Rows from block 3 of a small sound classifier, named by matrix and row number. Rows with one number within an expert belong to one neuron, the router's apart. Each number is 128 + 32 x the weight over its row's rms, rounded and kept within 0 to 255. All counts start at 0.
Before each expert's rows are labels from the 100 clips, of 14976, where the router gives the expert most weight on average: "responds to" is what is common among them. Only what is clearly more common there than usual is listed. The data: short read English sentences (LibriTTS-R). In brackets: how many of the 100, against the usual share in percent.
# router: router (model.blocks.3.mlp.router.weight, 8x384, trained with AdamW), inputs 128-255
# up: expert up (model.blocks.3.mlp.up, 8x192x384), inputs 128-255
# down: expert down (model.blocks.3.mlp.down, 8x384x192, transposed), outputs 128-255

# expert 3
responds to: voice: male (99 vs 46)
router.3 [ 75 102  89 203 126 143 140 102 133 113 137  38 121 115 102 113 122 148  90 144 156 162  93 152 138 182 146  99 132 161 144 106 138 140 146 123 128 198 116 108 119 117 172  98 134 144 129 192 124  69 109 143 187 131 107  91 101 102 194 146 171 118  87 139 134 149 107 123 105 124 121  82 184 110 186 147  99 153 188 145  55 172 140 121 152  88 168  91 115 127 148  55 104 103 142 154 116 129 116 118 143 145 151 176 186 177 170 111 148 121 141 139 146 104 139 169 163 132 108 158 163  96 123  85 155  93  69 107]
up.0 [100 109  67 137 128 137 184 100 106 143  99 111 131 156 152 129 149 168  54  89 102 142  85 117 143 170 160 136  63 140 156 120 150 124 136 135 190 138 109 132  94 126 138 103 113 147 118 130 128 123 144 138 184 133 112 109 146  55 135 141 188 160 125  79  84 137 123 117 180 123 153 167 158  85 160 180  71 132 142 124 135 147 123 124 131  74 163  78 142 112 135 146  93 171 138 121  93 137 116 160  91  58 133 103  89 120 103 155 156 135  82 181  94 128  85  57 137 176 109  96 161 133 101  88 147 107 147 142]
down.0 [129 148 114 113 127 152 125 142  96 136 129  60 114 118 143 190 100 194 133 162 118 137 166 148 201 159 123  86 105 101 144  41 146 142 131 116  64 112 131 138 153 134  93  89 145 151 140 117 167 175 149 119 127 146 123 108 166 149 146 128 174 159 161  80 117 187 131 132 174 113 151 102 157 103 115 118 172  71  86 149 129 133 156 152 142 172 186 140 187 150 127  98 111 132 111  95 166 170 118 146  86 134 148 127 132  83 118  79 135 128 138  67 102 136 169 145 139  94 153  94 136 129 184 137 154 156 131 147]
up.1 [133 101 135 126 135 157  83  91 144 166 136 143 126 115  83 170 138 112 133 118 166 146 153 103 124  81 129 156 138 125 105  94 100 129 120 128 173 123  97 130 128 157 135 106 103 128  96 146 167 138 142 134 122 149 135 108 162 119 172 169 137 134  98 160 117 174 137 120 122 104 176  85 141 130 151 141 141 138  39  87 162 175  87  63 143 139  76 179  67 107  81 113 117 169 131 129 141 205 186 107 129  74 107 115 114 107 131 152  86 133 112 161 114 135  78  56 184 122  86 186 133 127 125 205 143 159  66 154]
down.1 [143 176 139 163 117  21 133 107 140 143 139 153  93 139 183 117 172 135 170  90 138  78 140 169 131 167 102 125 147  83 149 104 144 138 118 193 161 134  85  81 154 122 128 108 139 124 168 117  66  89 105 102 165  96 128 150 103 123 134  74 109  99 136 158 110 133 143 127 122  93 151 135 182 145 103  71 120 198 151 143  99 131  91 158 158 128 169 155 164 126 140 167 109 110 142 128 120 130 155 108 110 135 108  89 129 183 101 138 116 132 149 102 183  59 111  96 130 144 154 137 115  93 128 130 125 110 141  97]
up.2 [174 152 158  73  66 177 112  86  80 147 129 108 165 129 127 108  71  80  64 119  98 118 128 167 164  56 141 167 131 123  79 192 138 167 106 179 120 109 118 110 114 124 165  90 159 104  93 171 102 127 152 109 174 154 170 137 106  92 175 157  94 165  82 139  99  95 156 140 127 127 183 109 135  87 131 176  96 168 125 118 108 140 119 193 109 130 100 196 149 158 137 128  97 202  93 107 175 145 125 132 149 102 120 111 107 146 166 171 172  90 156 144 156 141 114  99 154 101 120  91 125 109 122 114  95 181 116 111]
down.2 [112 116  72 146 154 132 152 102 119 150 183  97 128 153 137  84 110 150 115 148 122  89 216 144  88 202 195  95 117 132 116 153  75 103 198  81 140 130 206 126 179  57 130 166 132 112 177  60 137 147 168 175 166 152 153 195 147 146 110 112  79 102 152 140 157 165 115 155  83 103  60 137 118 138 109 101 159 116 128 134  97 116 166 192  68 151 138 142 142 128 147  83 162 136 147 174  86 145 111 132 123 176 107 163 143 132 100 109 152 190  75 142 159 207 119 193 119 146 136 118 159 128 139 125 126 102 166 118]
up.3 [134 114 125 141 120 129 159 128 125 134  91  93 146  99 153 129 111  74 139 127 103 100 180 119 156 142 107 131 152 129  98  89 130  70 141 135  99 132  78 127 120 116 168 131  85 148 142 147 160  90 180 156 152 141 160  93 130  81  63 160 114 106 193 111 133 186 122 137 130  64 136 114 106 107 137 134 147 153  67 160 110  59 100 143 151 121  86 131 159 100 123 200 194  79 134 154 142 160 195 147 103  73 124 110 126  82 130 152  80 158 150 107 159  31  72 108 141 162 153 157 120 133  69 185 102 117  54 137]
down.3 [166 117 120  85  97  93 128 145 153 148 129 137 114 137 172 104  89 133 121 151 179 173  88  92  98  88 142 148 154 178 106 119 198 142 121  96  38 176 182 186 119  97 117 153 145 148 147 141 159 113  93 160 151  62 174 133  66 144 126  90 102 148  97 155 160 165 152  99 184 114 196 139 107  79 110 169 105 100 139  80 126 122 150 134  60 110  76 134 116 147 166 122 177 186 146 169 139 123 138 128 148 130 119  49 162 115 160 100 170 102  59 132 180 102 153 108  94 118  85 164 173 102 133 123 174  93 122 109]
up.4 [158 164 145 120 153 135 146 138  99 165 101 110 160 150 134 140 123 120 102 122 161 185 181  88 173 137 112 141  91 130 126 146 123 117 126 110 161 157 153 207 144 155 151 143 143 162 121 131 123 121 100  56 109 121 116 130 132 150  59 152 171 161 163 119 128 139 183 122 148 119  94 182  89 135  47 102 151  77 104 118 125 144 145  69 111  97 128 162 137 155  82 104 104 108  57 169  92 118 148 141 128  65 123 134  87 112 157 113  67 114 142 180 154 125  78 139  80 118 122 125 106 188 181 118  59  58 148 106]
down.4 [130 122 140 163 122 159 148 157 184 156  67  80 104 153 119 119 122 155 143 170  93  85 127 146 136 114 160 149 165  92 108 133 120 146 113 179 114 121 133 155 124 105 124 166 113 125 150 104  85 135 168 106 113 127 177 127 138 133 105 189 185 147 129 111 153 105 141  71 167 126 174 160  78 139 147 138 120 143 104 127 189 182 125 152 172  88 105 171 119 162 174 185 159  89 140 112 104 139 142 142 110  86 172 114 145 188 113 138  85 138 110 111 109 181 147  78 141  70 126 119 120 116  90 162 148 105 164 189]
up.5 [156 169 144 152 102 105 145 134  89 112 122 120 117 168 162 102 101 126 107 121  95 129  89 154 148 113  73 141 139 171 159 119 112 147 122 125 150 117 126  87 100 158  75 118 128 122 149 163  74  99  55 181 170 106 164 136  88 169 220 185  78 181  98 149  96 129 148 140 138 149 137 146 161 106 138  92 148  94 167 157 140 130 153  92 134 135  71 204 107 155 130 114 163 129 161 148 178 128  91 174 168 109 105  93 151  97 108 103 133 127  97  88 144 142 103 145 175 145 170 132 157 177 105 105 121 199 159 114]
down.5 [ 24 159  96 169 100 189 155 128 156 135 181 118 104 117 131 133 106 163  87 119  99 103 118 100  58 110 120 119  87  92 167 166 147  79 134  72 182 146  80  86 140 127 139 134 125 109 149 103 126  85 177 153 114 164 122 127 130  58 128 107 177 138 121 176 163  82 116 105 139 106 146  35 128 143 147  97 171 175 121  91  93 119 127 124 127 137  78 122 191 116 147  85  87  83 121 123 146 163 158  59 134 162 159 106 128 121 136 119 141 130 113  82 128 138 144  87 103 136 137  68  90 156  86 109 150  94 111 133]

# expert 1
responds to: voice: female (100 vs 54)
router.1 [111 156 164  87 113  93  95 145 107 160 112 161 122  89 177 183 108 177 114 131 104 162 140 172  94 173 125 141  34 160 117 147 143 145 152 104  81 197 155 143  88 146 113 131 114 165  69 123  59 145 130 188 118  96 153 133 127 103 165  95 136 142 153 138 133 166 123  70 166  73  90 136 140 109 143  98 177  61  46 172 116  73 175 183 160 144 102  64  98  91 114 136 108 159 120 122 135 149 152 148  50 154 166  82 131  77  96 162  52 158 170  98 148 114 157 168 134 143 109 134  71  94 177 102 129  91 158 176]
up.0 [153 180 175 106 178 167 133 120 108 142  81 149 126 121 181 170 121 147 132 145  89 130 129 103 119 109 134 141  76 104 150 169 111 136 112 160 134 145 164 135 141 139 152 144 190  60 124 117 147 100  92 143 166  84 125 151 100 158 121 141  67  93 178 135  69 118 100  49 137  84 158 149 198 102 142 170 158 153  86 138 131 124 107 115 132 150 136  97  93 113  61 176  95 152 156 152 129 147 181 113 161 105  91  69 101  95 116 138  85 103 142 129 148 124  82 111 121 155 138 111 127  97 152 124 126  58 198 154]
down.0 [141  96 126 187 107 121 121 170 146  87 141 109 174  83 114 114  73 137 147 149 166 160 139 158  82 115  72  56 142 118 182  99  91 165 138 113 138  98 131 156 110 112 149 118  53 139  89 117 162 178 112 124 101 188 184 127 118 137 148 133 144 102 136 129 117  93  97 159 150  52 132 151 129 134 127 121  81 148  72  85 160 102 129  95  84 152 183 186 137 100 171 100 133 108 104 102 148 151 140  61 161 109 180 113  92 125  82  61  78 117  73 143 133 126 126 144  80 169 160 102 149 184  62 140 164 163 186 132]
up.1 [107 118 170 147 108 124 128  88 175 153 150  89 114 128 109 160 120 151 157 102 127 133 125 117 177 105 121 114 133 145 119 164 173 147 166 140 255 237 143 111 110 108 189 139 135 142 134 134 139 180  91 113 153  80 131 135  99 114 196 115  88 127 154 187 200 128 162 109 115 134 171 108 125 187  99 146 131  94 145  85 135 175 161 152 136 122 161 163 106 149 122 161  68 176  85 137 197 108 103 102 123 123 151 158 114 113 119  54 192 162 105 121  85 139 163  91 150  54 120  90 138 126 165 156 111 161 123  80]
down.1 [123 117  81  83 118 116 113 128  94 169 145  77 124 140 125 163 108 174 147 106 195 161 106 166 140 150 180 106 156  89 199 113 128 121 109 142 159 121 110 152 138  61 148 137 134 164  69 112 208  76 149 154 139 133 145 121 114 110 148  99  60  90 122 153 141 116 128 134  91 129 104  79 151 154 169 117  73  92 159 141 136  88 192 130 148 161 145  64 172 134 167  39 146  98  91 126 140 107  91 143 170 117 101 176 144 153 151  92  95  98 118 109 126 141 127 101 134 131 117 105 136  94 149 149 161 113  89 119]
up.2 [134 190 126 165  96 107 127 113 138 136 176 129  97 158 123 101 138 139 112 126 118 143 121 124 132  84 138 138 111 193  74 184 109 171  85 159 106 112 116  54 187 145 132  86 130  80 126 175  75  89 164 104 116  66 102 160 122 115 108 113 159 109 125 129 147 129  97 199 123 129  71 117 175  89 144  90 171 148 102 216 172 139 135 149 129  96 122 152 120 135 132  95  96 143  53 132 218 128 164 123 128 150 167 144 105 119 154 117  92 141  76 147 135 142 162 149 117 164 149  87  94  92 134 169 105 164 116 101]
down.2 [159 108 116 123 132 138 166  94 161 124 110 183 128 129  78 146 218 108  83 213  95  93 112 126 119 111  87 124  85 165 158 132 130 119 117  96 140 174 121  80  85  80 104 121  60 204  97 177 141 149  97 134 143 161 130 130 150 118 110  92 177 113 214  80 181 112 165 134  79 101 155 124 147  55 124 122  90 114 162  90  96 141 127 137 137 126 143  81 158 121 139 148 120  79 141  66 147 141  90  85  73 102 163 133 199 162 113  80 112 156 121 167 160 124 174 188 173 124 115 149 103  83 147 133 123 206  86  78]
up.3 [ 76 119 118  36 189 170 122 157  76 115 161 151  88 162 150  98  76 104 148 153 112 114 107 182 100 153 118 132  70 148  99 126 167 140 145  87 150 139 142 133 111 194 147 117 152  83 111 113 137 118 104  84 159 110 124  80 128  99 168 128 131  73  97 143 122 156 132 102  95 154 150 126 114 127 102  85  63 144 124 163 150 112 144  89 126  99 159 106  91 212 125 156 113 132 147 137 160 100 126  97 161 105 158 130 114 110 104 166 123 156  74 142 142  97 123  51 174 112 141 107 163 107  97 130 150 115 140  92]
down.3 [138 143 139 138 139 150 103 117 137 112 151 108 119 190 110 122 100  84 129 161  83 192 113 103 124 126  30 172  70 122 155 138 136 146 166 130  94  86  77 191 111 165 193 110 112 183 155 191 120 131 153 109 114  83  45 130 102 151 118 109 110 120 134 124 103 164 130 117  96 140 100 124 127 129 122 157 142  87  75 159  82 132 120  77 129 122 165 177 126 110 152 130 116 114 156 104 158  99  81 119 126 142 159 151 134 145  43  73 185  83 152  95 164 106 102 207 134 126 126  61 126  99 146 144 109 104 139 105]
up.4 [181 120 113  69 140 163 122 150  86 115 109 175 130 161 106 101  77 150 120 128 152 140 121 117 158 111 155 103  87 128 190  87 118 113 129 141 156 160 179  90 134  97 124 185 182 119 155 148  80 148 126 122 175 110  94 137 174 150 211 123 112 131  91 185 113 149 104 155 144  98 109 114 145 123 133  53 166 133 127 171 106 132 157 117 112 101 116  73 165  88 125 144  54  87 145 132 153 119  98  97 162 111  90 116  53 135 201 158 159 101 121 131 134 174 143 182 116  80 190  94 150 114 121 147 124 151 134 129]
down.4 [ 94 181  78 148 120 122 103 171 132  72  91 125  35 149 138 130 110  77 106 138 127 124 139 187 191 114 118 145 117 132 100 131 119 103 158 139 136 111  94 176 109 159  84 110 111  92 117 133 125 109 163 144 132  96  47  99 159 100 174 159 102 170 141 104 169 118 134  95 175  82  79 175 117 106 167 181 100  85 141  91 107  89  83 109 125 135 118 168 139  99 199 107 140  96 165 136 123 131  64 153  71 177  85 113  91 135 102  90 158 139 155 106 164  90  91 160 119 210  70 109 116  92 130 113 121 111 117 130]
up.5 [162  80 153 102 171 130  93  91 135 106 129 132 109 112  97 137 166 115 108 123  89  80  89  33 161 168 120 109 109 119 162 138 145 111  94  89 152  80 116 123 103 172 161 125 147 125 157 106  88 104 167  64 141 130  98  93 127 128 154 119 182 158  93 154 155 114 155 118  73 128 135 107 118 102 132 141 103 111 129 222 139 133 134  72  93  89 139 199 150 125  66 128  63 116 132 138 123  99 114 156 169 145 115 131  58 177  93  84  80 109 123 181 117  83 117 106 172 155 107  54 100 105 175 140 152 115 154  75]
down.5 [199 123 189 118 137 153 129 173 102 143 140 125  83  77  99 152 152 132 177 133 162 145 155 188 188 154  32  70 210 153 102 109 157 151 110 126 123 163 156 131 201 100 138 121  97 164  83 126  78 133  80  84 151 116 164 133 113 194 115  95 111 111 134 141  99 160 146 114  70 190 169  95 138 156 124 142 166  92 119 109 126 190 183  73 170  89  97 174 152 127 191 105 124 122 112 163  83 117 163 124  90 124 117 154 111 155 115 112 105 129 121 145 101 105  84 155 132 125 122 116 139 185 117  89 132 178  91 130]

# expert 7
responds to: voice: female (100 vs 54)
router.7 [114 146  63 178 148  78 107  95  79 110 142 129 162 107 107 149 178  83 128 153 181 117 107 139 195 109  68 175 163 111 114 152  48 103 116 167  97  90  87 120 124 131  84 140 131  88 104 137 162 122 136 104 135 128  74 120 104 134  79 149  97 128 109 128 133  56 187 180 115 187 195 131 150 152 114 148 111 103 123 142 125  86 103 149 122 117  95 108 118 105 100 174 139  89 125 145 130 122 121 151 155 117 122 161  62  99 102 111 140 109 149 114  33 111 120  67 128  99 160 105  98 151  83 107 133 142  95 121]
up.0 [131 139  64 122 119 167 132 165 141  81 113 132 135  91 119  92  80  51 145 133 172 111 159 134  83 132 151 141 166 113 119 132 153 101 163 121  70 113 121 142 123 154 144 141 157 104 101 141 180  90 172  81 120 139  78 124 109 121 124  80 151 140 115 119  64  83 168 163 163 180 181 116 118 115 157  96 121  91 108 139 102 150 145 154 112 161 138 143 160 166 122  47 142 122 125 182 137 147 164 149 167 187 130 134 168 129 107 112 154 155 132 156 139 102  82 168 141 112 135 141 116 126 116 152  97 116 121 156]
down.0 [113 176 146 101 160 115 107 107  52 117 140 104 103 206  80 174 138 149 113 124 170  72 157 104 168 129 155 141 165 136 136 158  90 181 147 102 159 164 129  59  65 173  93  86  81  91 126  62 144  82 143 163  93 154 155 119 195  70 100  89 117  99 130  72 151 112 151 151 131 133 121 173 164 158  90 179 153 168 133 112 150 135 164 142 131 165 120  69 142 177 107 157 105 106 167 124 119 116 143  63 156 125 183 116 161 123 136 177 145 162 189 117  83  56 121 116 121 164 118 166 106  88 102 160 176 172  99 128]
up.1 [156  97  94  58 116 174 110  69 145 132 142  73 136 109 119 106 182 158 153 116 171  93 160  96 135 168  28 125  94 163 115 119 154 127 103 164 135  77 148 115 112 132 142 135 160 113 146 130  65 110  85 116 139 121 135 119 121 143 117  70 118 168 144 137  99 139  85 136 132 122 130 160 127 199 150 115 174 161 153 165 101 136  32 186  92  80 127 218  80 141  99  96  69 126 151 105 142 125 141 158 127 139  95 101  83 112 117  92 205 133  75 179 123 173 125 147 110 127 110 114 153 121 146 149 123  96  96  98]
down.1 [126  98 177 103 137 107  96 154 105  89 125 136 162 160 126 140 162 150 204 113  84 110 124  97 115 137  86 155 143 104 126 106 141  79 192 179 106 124 128 156 123 134 107 103  50  93 132 174 189 130 120 107 167 171 161 188 112  96 136 177 161 117  96 134 162 110 134  74 162 175  27 157  88 174  81 175 111 146 136 101 137 144 129 152  90 162 143 129 108 144 129 158 127 106 154  80 144 145  91 129 102 169  55 104 158 118 130 108 131 207 139 186 143 103  72 136  94  87 117  71 123 130 151 157 164 136  98  69]
up.2 [156 159  87 154 144 111 167 149  92 160 128 181 133 171 150 146 149 187 173 123 163 181 123 115 125 119 113 111 138 119 146  84  91 144  71 167 134 142  98 144  89 134 127 101 161 159  92 118 173  73  97 106  88 178 140 111 130 151 146 131 106 127  95  80 109 114 164 140 163 131 176 167 127 145 118 134 152 127 115 108 119 113  95 122 187  89 103  99 104 162 137 192  82 148 154  80 119 115 101  78 110 179 150 124 114 130 166 143 170  66 154 123  96 112 117  83  68 157 128 104  88 141  51 141 187 107 146 117]
down.2 [103  87 102 166 170 112  46 133 179 181 149  94 118  63 192 119 153 128 142 119 160 137  71  68  60 134 142 168 123 121 119 133 151 159 150  61 167 143 179  85 104 145 112 124 124 173 131 113  57 124 149 120 101 125 120 132 138 150 155 189 164 139 146 129 110 140 192 133 100  91  94 159 148 214 111 126 179 154 135 118 206 115 111 138 106  29 117  99  96 124 127 165 143 129 127  87 151  64 142 161 175 132 130  70  99 165  94  94 139 138  97  76 151  93 158 152 169 124 118 147 119 128 111 111 102  80 147 159]
up.3 [202 209 141  87 143 101  90  80 120  58 107 104  85  87  96 130  86  98 164 132  99 163 158 103 163 125 104 111 146 147 150 162 143 137 176 132 173 148 196 107 133 152 170 156 140 131 145 121 166 155 131 115  96  91 140 112 110  93 104 161 174 128 161 147  70 102 109 132  92 110  98 146 105 155 180 146 185 132 132 121 126  98 111 125 162 152 173  71 143 119  68 153 145 134 103 180 120 107 112 177 102 147 143 122 147 138 130  78 131 189 178 124 169 104 164  99 158 145 146 123  94 155 143 146  89 133 131 120]
down.3 [136 113 101 142 118  75  60 164 114 147 194 143 134 120 181 104 134 145 134 150  82 166  82  94 176 174 133 157 103 120  94  67  86 109 100 121 102 101 119 139 157 102 104 103 199 120 130 141 144 180 184 144 121  93 170 144 142 134 102 129  86 113 186 140 115 138 129 114 167 129  85 113 139 138 121 154 133 154 101  99 109 151  99 131 112  71 103 159 121  96  91 142 113 165 103 183 139  91 115 177 153 158 112 142 110 121 151 105 170 127 139  84 194 130 113 136 115 114 115 203  70 115 184 129 160  67  80 109]
up.4 [129 161 133 168 137  68 109 149 138 108 148 160 100 150 173 146 167 126 117 120 113 180 106 135  43  48 108  90 173 227 130 129 175 116 205 146 109 137 130 196 150 102 153 108 101 159 173 111 137 139 134 106 123 203  82  95 146 153 115 127 117 140  67 131 178 170 159 112 116  92 140 204 152 134 136 143 102 169 121 173  99 200 154 140 129 133  90 176 152 121 106 108 120  67 138 159 106 125 133  99 130 182 157 102 131 110 133 114 172  85 146  79 158 119 194  63  45 106 154 183 117 149 100 171 107 144 157 135]
down.4 [140 138 186 141 171 143 101 104 106 109 136 125  89  49 164 123 112 123 103 121 176 156 137 174 125 152 172  86  89  72 148 104 144 132 119  87 119 127 134  71  78 135 108 106 100 187 126 152  96 117 139  51 146 118  97 159 181 134 159 158 143 125 139 131 133 127 128 167 113 117  67  94 132 135 127 153 158 101 178 173 152 109 128 133  84 108  47 104 155 120 120 164 103 145 147 115 126 156 125  93 122 168 172 131 133 114 123 168 132 119 163 157 106  98  92 183 118 107 150 148 117 122 119  65 121 179  76 130]
up.5 [102 164 148 134 138 114 160 123 174  60 105 131 135  92 139 115 148 177 151 108 138  75 121 151 134 163 124 108  95 186 202 158 145 148 118 121 103 117 114 166  85 125 108 118 224 184 153 135 131 130 108 141 202  78 128 107 158  48 124 127 149 116 135 156 133 111 152 112 122 108 128 106 103 148 156 133 156 117 119 125 170 148 158  99 166 105 107 163 129  66 161 126 116 119 117  71 156 145 114 154 162 120 124  93 118  84 136 130  91 155  81 127 113 158 171 155 140 121 180 140 150  94 123 127  68 160 185 149]
down.5 [105 118 123 126 117  26  82 138 163 123 123 173 134 153 219 166 178 140 156 117 136 168 113  60 136 156 121 156 136 131 152 115 105 150  91  60 122 131 107  82 125 132 149 158  94 144 138 106 143 169 151 156 129 133 123 128 130 150 126 102  80  90  88 146 127 163 159 107 151 144 150  83 120 136 138 168 117 141 146 148  94 167  96 122 153 134 196  93 164 100 110 147  90 140 171 145  73 136 164 126 142 109 158 132 108 142 114 131 144 158 154 132 120  98 111 132 120 186  64  97 136  86 133  88 117 186  89 154]

# expert 2
responds to: voice: male (97 vs 46)
router.2 [122 103 160 168 120 139 156 125 138 129 129 150 132 175 149 107  62  67 190 107 172 106 114 158 111 152 126  99 106  93 110 112 108 138 126 162 164  73 125  65 108  77 147  93 116 152  94  86 130 123 206 111 144 142 107 119 131 121  84 136  97 123 155 169 137  93 194 140 126 181 156 137 119 134 138  88  94 146 150  94 154  91 167 165  97 128 120 150 194 136 126 132 172  73  89 124 114  66 112 100  99 146 143 161 134 143 128 119 116 129 100 113 102  92 110  97  77 102 225  74 171 147  84 172 152 180 119  89]
up.0 [130 180 168 135  91  96 105 137 113 169  76 148 147 169 157  92  99 170 169 145 125 134 151 150 128 110 132  70 176 111 103 140 142 143  78 128 150 176 163  55 154 140 101 167 112 146 122  79 137 128 112  93 150 143 137 184 149 130 151 123 126 133 115 137 141 144 114  48 111  98 116 200 122 115 112 142 101 164  87 178 138 144 152  83 129 108  97 115 145 108 131 186 150 204 122 135 205 136 170 153 157 128 172 154 109  34 140 119  33  79 107 110  98 120 137 156 126 119 108 155  92 133 114 138  90 120 132 170]
down.0 [ 51 139 117  84 165 105 173 105  95 129  90 162 130  82 111 133  77  78 156 191  85  97 115 128 115 193 113 132 108 151 109 171  69 105 143 144 113  81  74 126 112  98 149 154  88 138 136 185  74 107 152 104 117  90 151  71 124 116  74 125 113 137 169 110  80 126  86 156  81 184 108 152 163 123 108 106 171 129 153 102 109  89  83  86 127  86 115 191  76 151 175 195 141 133 174 122 167 102 113 119 125  97 105 117 152 108 166 130 121 166 170  84 135 134 119  52 184  84 121 145 160 161 165 132 120 163 175  88]
up.1 [176 141 126 142 132  82 114 109 118 121 123  92 164 141 129 100 157 122 143 100 122 140  95 123 144  97 142 120 145 154 127 143 109 109 134 136 133 133 110 135 145 132 111 136 117 133 120  99 142  91 153 122 124 101 141 154 134 134 151 153 142  19 121 103 128 144 131 147  75  95 126 108  94 154 129 177 111 150 183  78 148 172  76 135 135 140 161 146  98 132  77 112 165  58 108 123 156  86 179 179  88 106  57 106  87 127 126 130  94 116 155 152  14 103  81 112 162 164 136 139  88  83 146 113 129 159  92 158]
down.1 [120 135 111 108 108  97 216 122 131 176 203 123 147 151 157 169 126 142 189  88 114 167 145 105 133  82 151 142  71  98 102 103 124 103 114  88  87 163  86 143 140 180 134 106 165  94 118 114 143 145 122  84 196 164 148 113 109 149 122 181 120 127 147  67 231 120 137 139 135 159 121 126 176 121 153 118 182 182 105 156 101 169 125 126 118 152 153 158 115 107 108 134 140 193 115 223 122 135 139  84 116 136 149 141 110  84 187 149 135 170 129 114 145  91 161 123  91  91  96  80 110  92 173 167 110 117 158 121]
up.2 [104  91 171 104 106 143 104  89 145  94 106 143  64 151 139 119 114 145 164  82  73 107 167 170  78 199 163 104 105 186 106 136 124 139 169 104 135 125 173 106 156 146 133 101 145  58  66 125  90 135  87  68  68  75 184  76  79 152 111 180 129  70 168 171 108 156 127 125 133 136 111 135 149 136 143 115 132 115 106 152  98 108 165 100  98 165  76 112 171 150 142 109  69 124 138 122 136 119 109 146 125 163 165 131  91 137 146 140 113 112 119  99 130 116 128 162 140 169 163 139 161  96 100 162 115 159 157  88]
down.2 [163 127 178 147 149 125 114 164 139 150 136 170 138 133 116  70 153 105 104 176 165  96 148  87 109 155 137 141 137 152  95 109 101 170 159 145 180 157  86 109 144  62  77 161 135 110 119 138 136 152 163 133 161 121 108 137 135 124 166 154  49 117 110  95 163 147 146 160 140 133 133 141 151 119  83  87 160 184  91 122  68  83 152 156 174 115 118  95 138 162 135  42 103  96 148 155 153 121  64 127 153 146 140 138 136 112 174 135 145 134 118 124 170 139 154 138 153 101  77 149 156 126 121 129 106 107 105 120]
up.3 [128 128  69 136  88 161 131 156 154 192 103 112 171  84 110 113  96 150 143 127 111 152 143  94 119  72 154 156 146  73 104 121 158 106 132  72 149 137 159 118 117 139 162 117 150  97 150 110 132  94  52  39 189  88 149  90 124 166 107 102 166 134 130 124  87 166  96 126  82 156  76  87 115 111 130 130 115 105 125 133 124  83 131  60 135 112 121 117 112  89  83 159 116 121 168 148 118 116 128 131  88  99 150 135  68 134 111 163  86  96 134  54  55 165 129 144 123  97 100 115  83 159 149  86 153 149 101 157]
down.3 [146 101 171 141  95 147 181 146 187 114  80 122 142 148 120 107 146  87 105 128 108 167 141 140 149 123 104  86 174 171 172 161 142 156 142 130 127 162 179 122 159 160 157 121 150 106 142 106 152 173 134  93 122  85 165  48 105 130 117 181 110 110 151 117 157 101 108 163 136 115 124 144 146 134 103 109 135  46 147  85 116 153 129 161 128 105  65 132 144 131 103 136 110 115 190  90 129  92 102 116 170 189  68 100 164 108 137 151  95 135 168  95 124  65 153 106 108 137 130 203 172 146 142 124  72 109 172  59]
up.4 [105 151 125  83  72  88 165 135 157 170 127 121 182 147 111  95 143 121 182 130 122 156 156  48 120  73  93  64 181 112 102  90 151 116  72 113 176  90 153  41  97 106 169  88 139  69  82 118 158 162 125 123 111 111 106  74 182 129 120 119 119 115 125 172 155  84  91 160 202 128 155 111 107 108 161  86 123 135 181 121  86 141  88 115 121 113 116 157  70  93 137 178 130  61 121 187 157 140 113 151  84 106 148 163 125 133 164  96 165  88 161  84 141 154 124 152 142 156 176 154 129 149 111  95 134 156 117 130]
down.4 [120 101 116  80 199 143 138 121 133 140 143 126  99 128 139 151 164  92 125 109 117 109 111 132 160 133 128 139 141 132 134 161 146  98  98 135 120 146 115 167 118  94 104 151 134 155 136 166 121 177 121 138 115 131  43 171 129  77 158 125 153 168 166 140 110 176 198  90 145  85  63  90 135 210 158 135 150 175  93 143  56 116 141  92 180 140  99 110 213 127  96  44 121 165 159 122 131  76 119 118 112 136 188 148 158 153 162 149 130 126  67 109 116 120 163 114 181  96 129 130 124 156 137 125 141 152 115 123]
up.5 [149 134 106 117 135 144 107 151 149 152  82  96 128 203 109 162 106  60 154 118  92  83  99 126  73 106 123 109 130 132 145 155 150 114 144 118 192 121 158 101 108 114 117 135 163 148 148 145 130  84 160 119 109 163  86 188  63 157  66 175 133 163 110 115 120  89 166 140 105 159 170 132  95 155 165 175 123 185  87 149 129 113 148 125 111 124 177 167 180 132  67 192  95 107  60 149  97  75 138 151 165 135  72 136 180 166 136 106  87 117 166  62 137 145 127 111 145 139 168 204 191 116 107 178 101 110 156 138]
down.5 [115  88 144 181 162  92 128 123 178 124 148 184 139 123 132 120 100 106 176 172 154 191  85 147  93 109  94  83  53 149 148 156 152  85 102 101  97  85  52 153 135 136 152  86 135 131 107 142 126 130 160  85 123 124 153 124  94 185 175 137 135 138 119 133 118 137 140 151 154  59 108 168 139 111 148 118 146 136 129 110 108 153 124 189  69 171 149  69 138 150 168 137 108 142 169 125 153 108  59 152 143 112 151  77 132 165 162 116 184 109 197 175 100 154 139 136 120 163 120  94 120 106 137 125 155 151 134  91]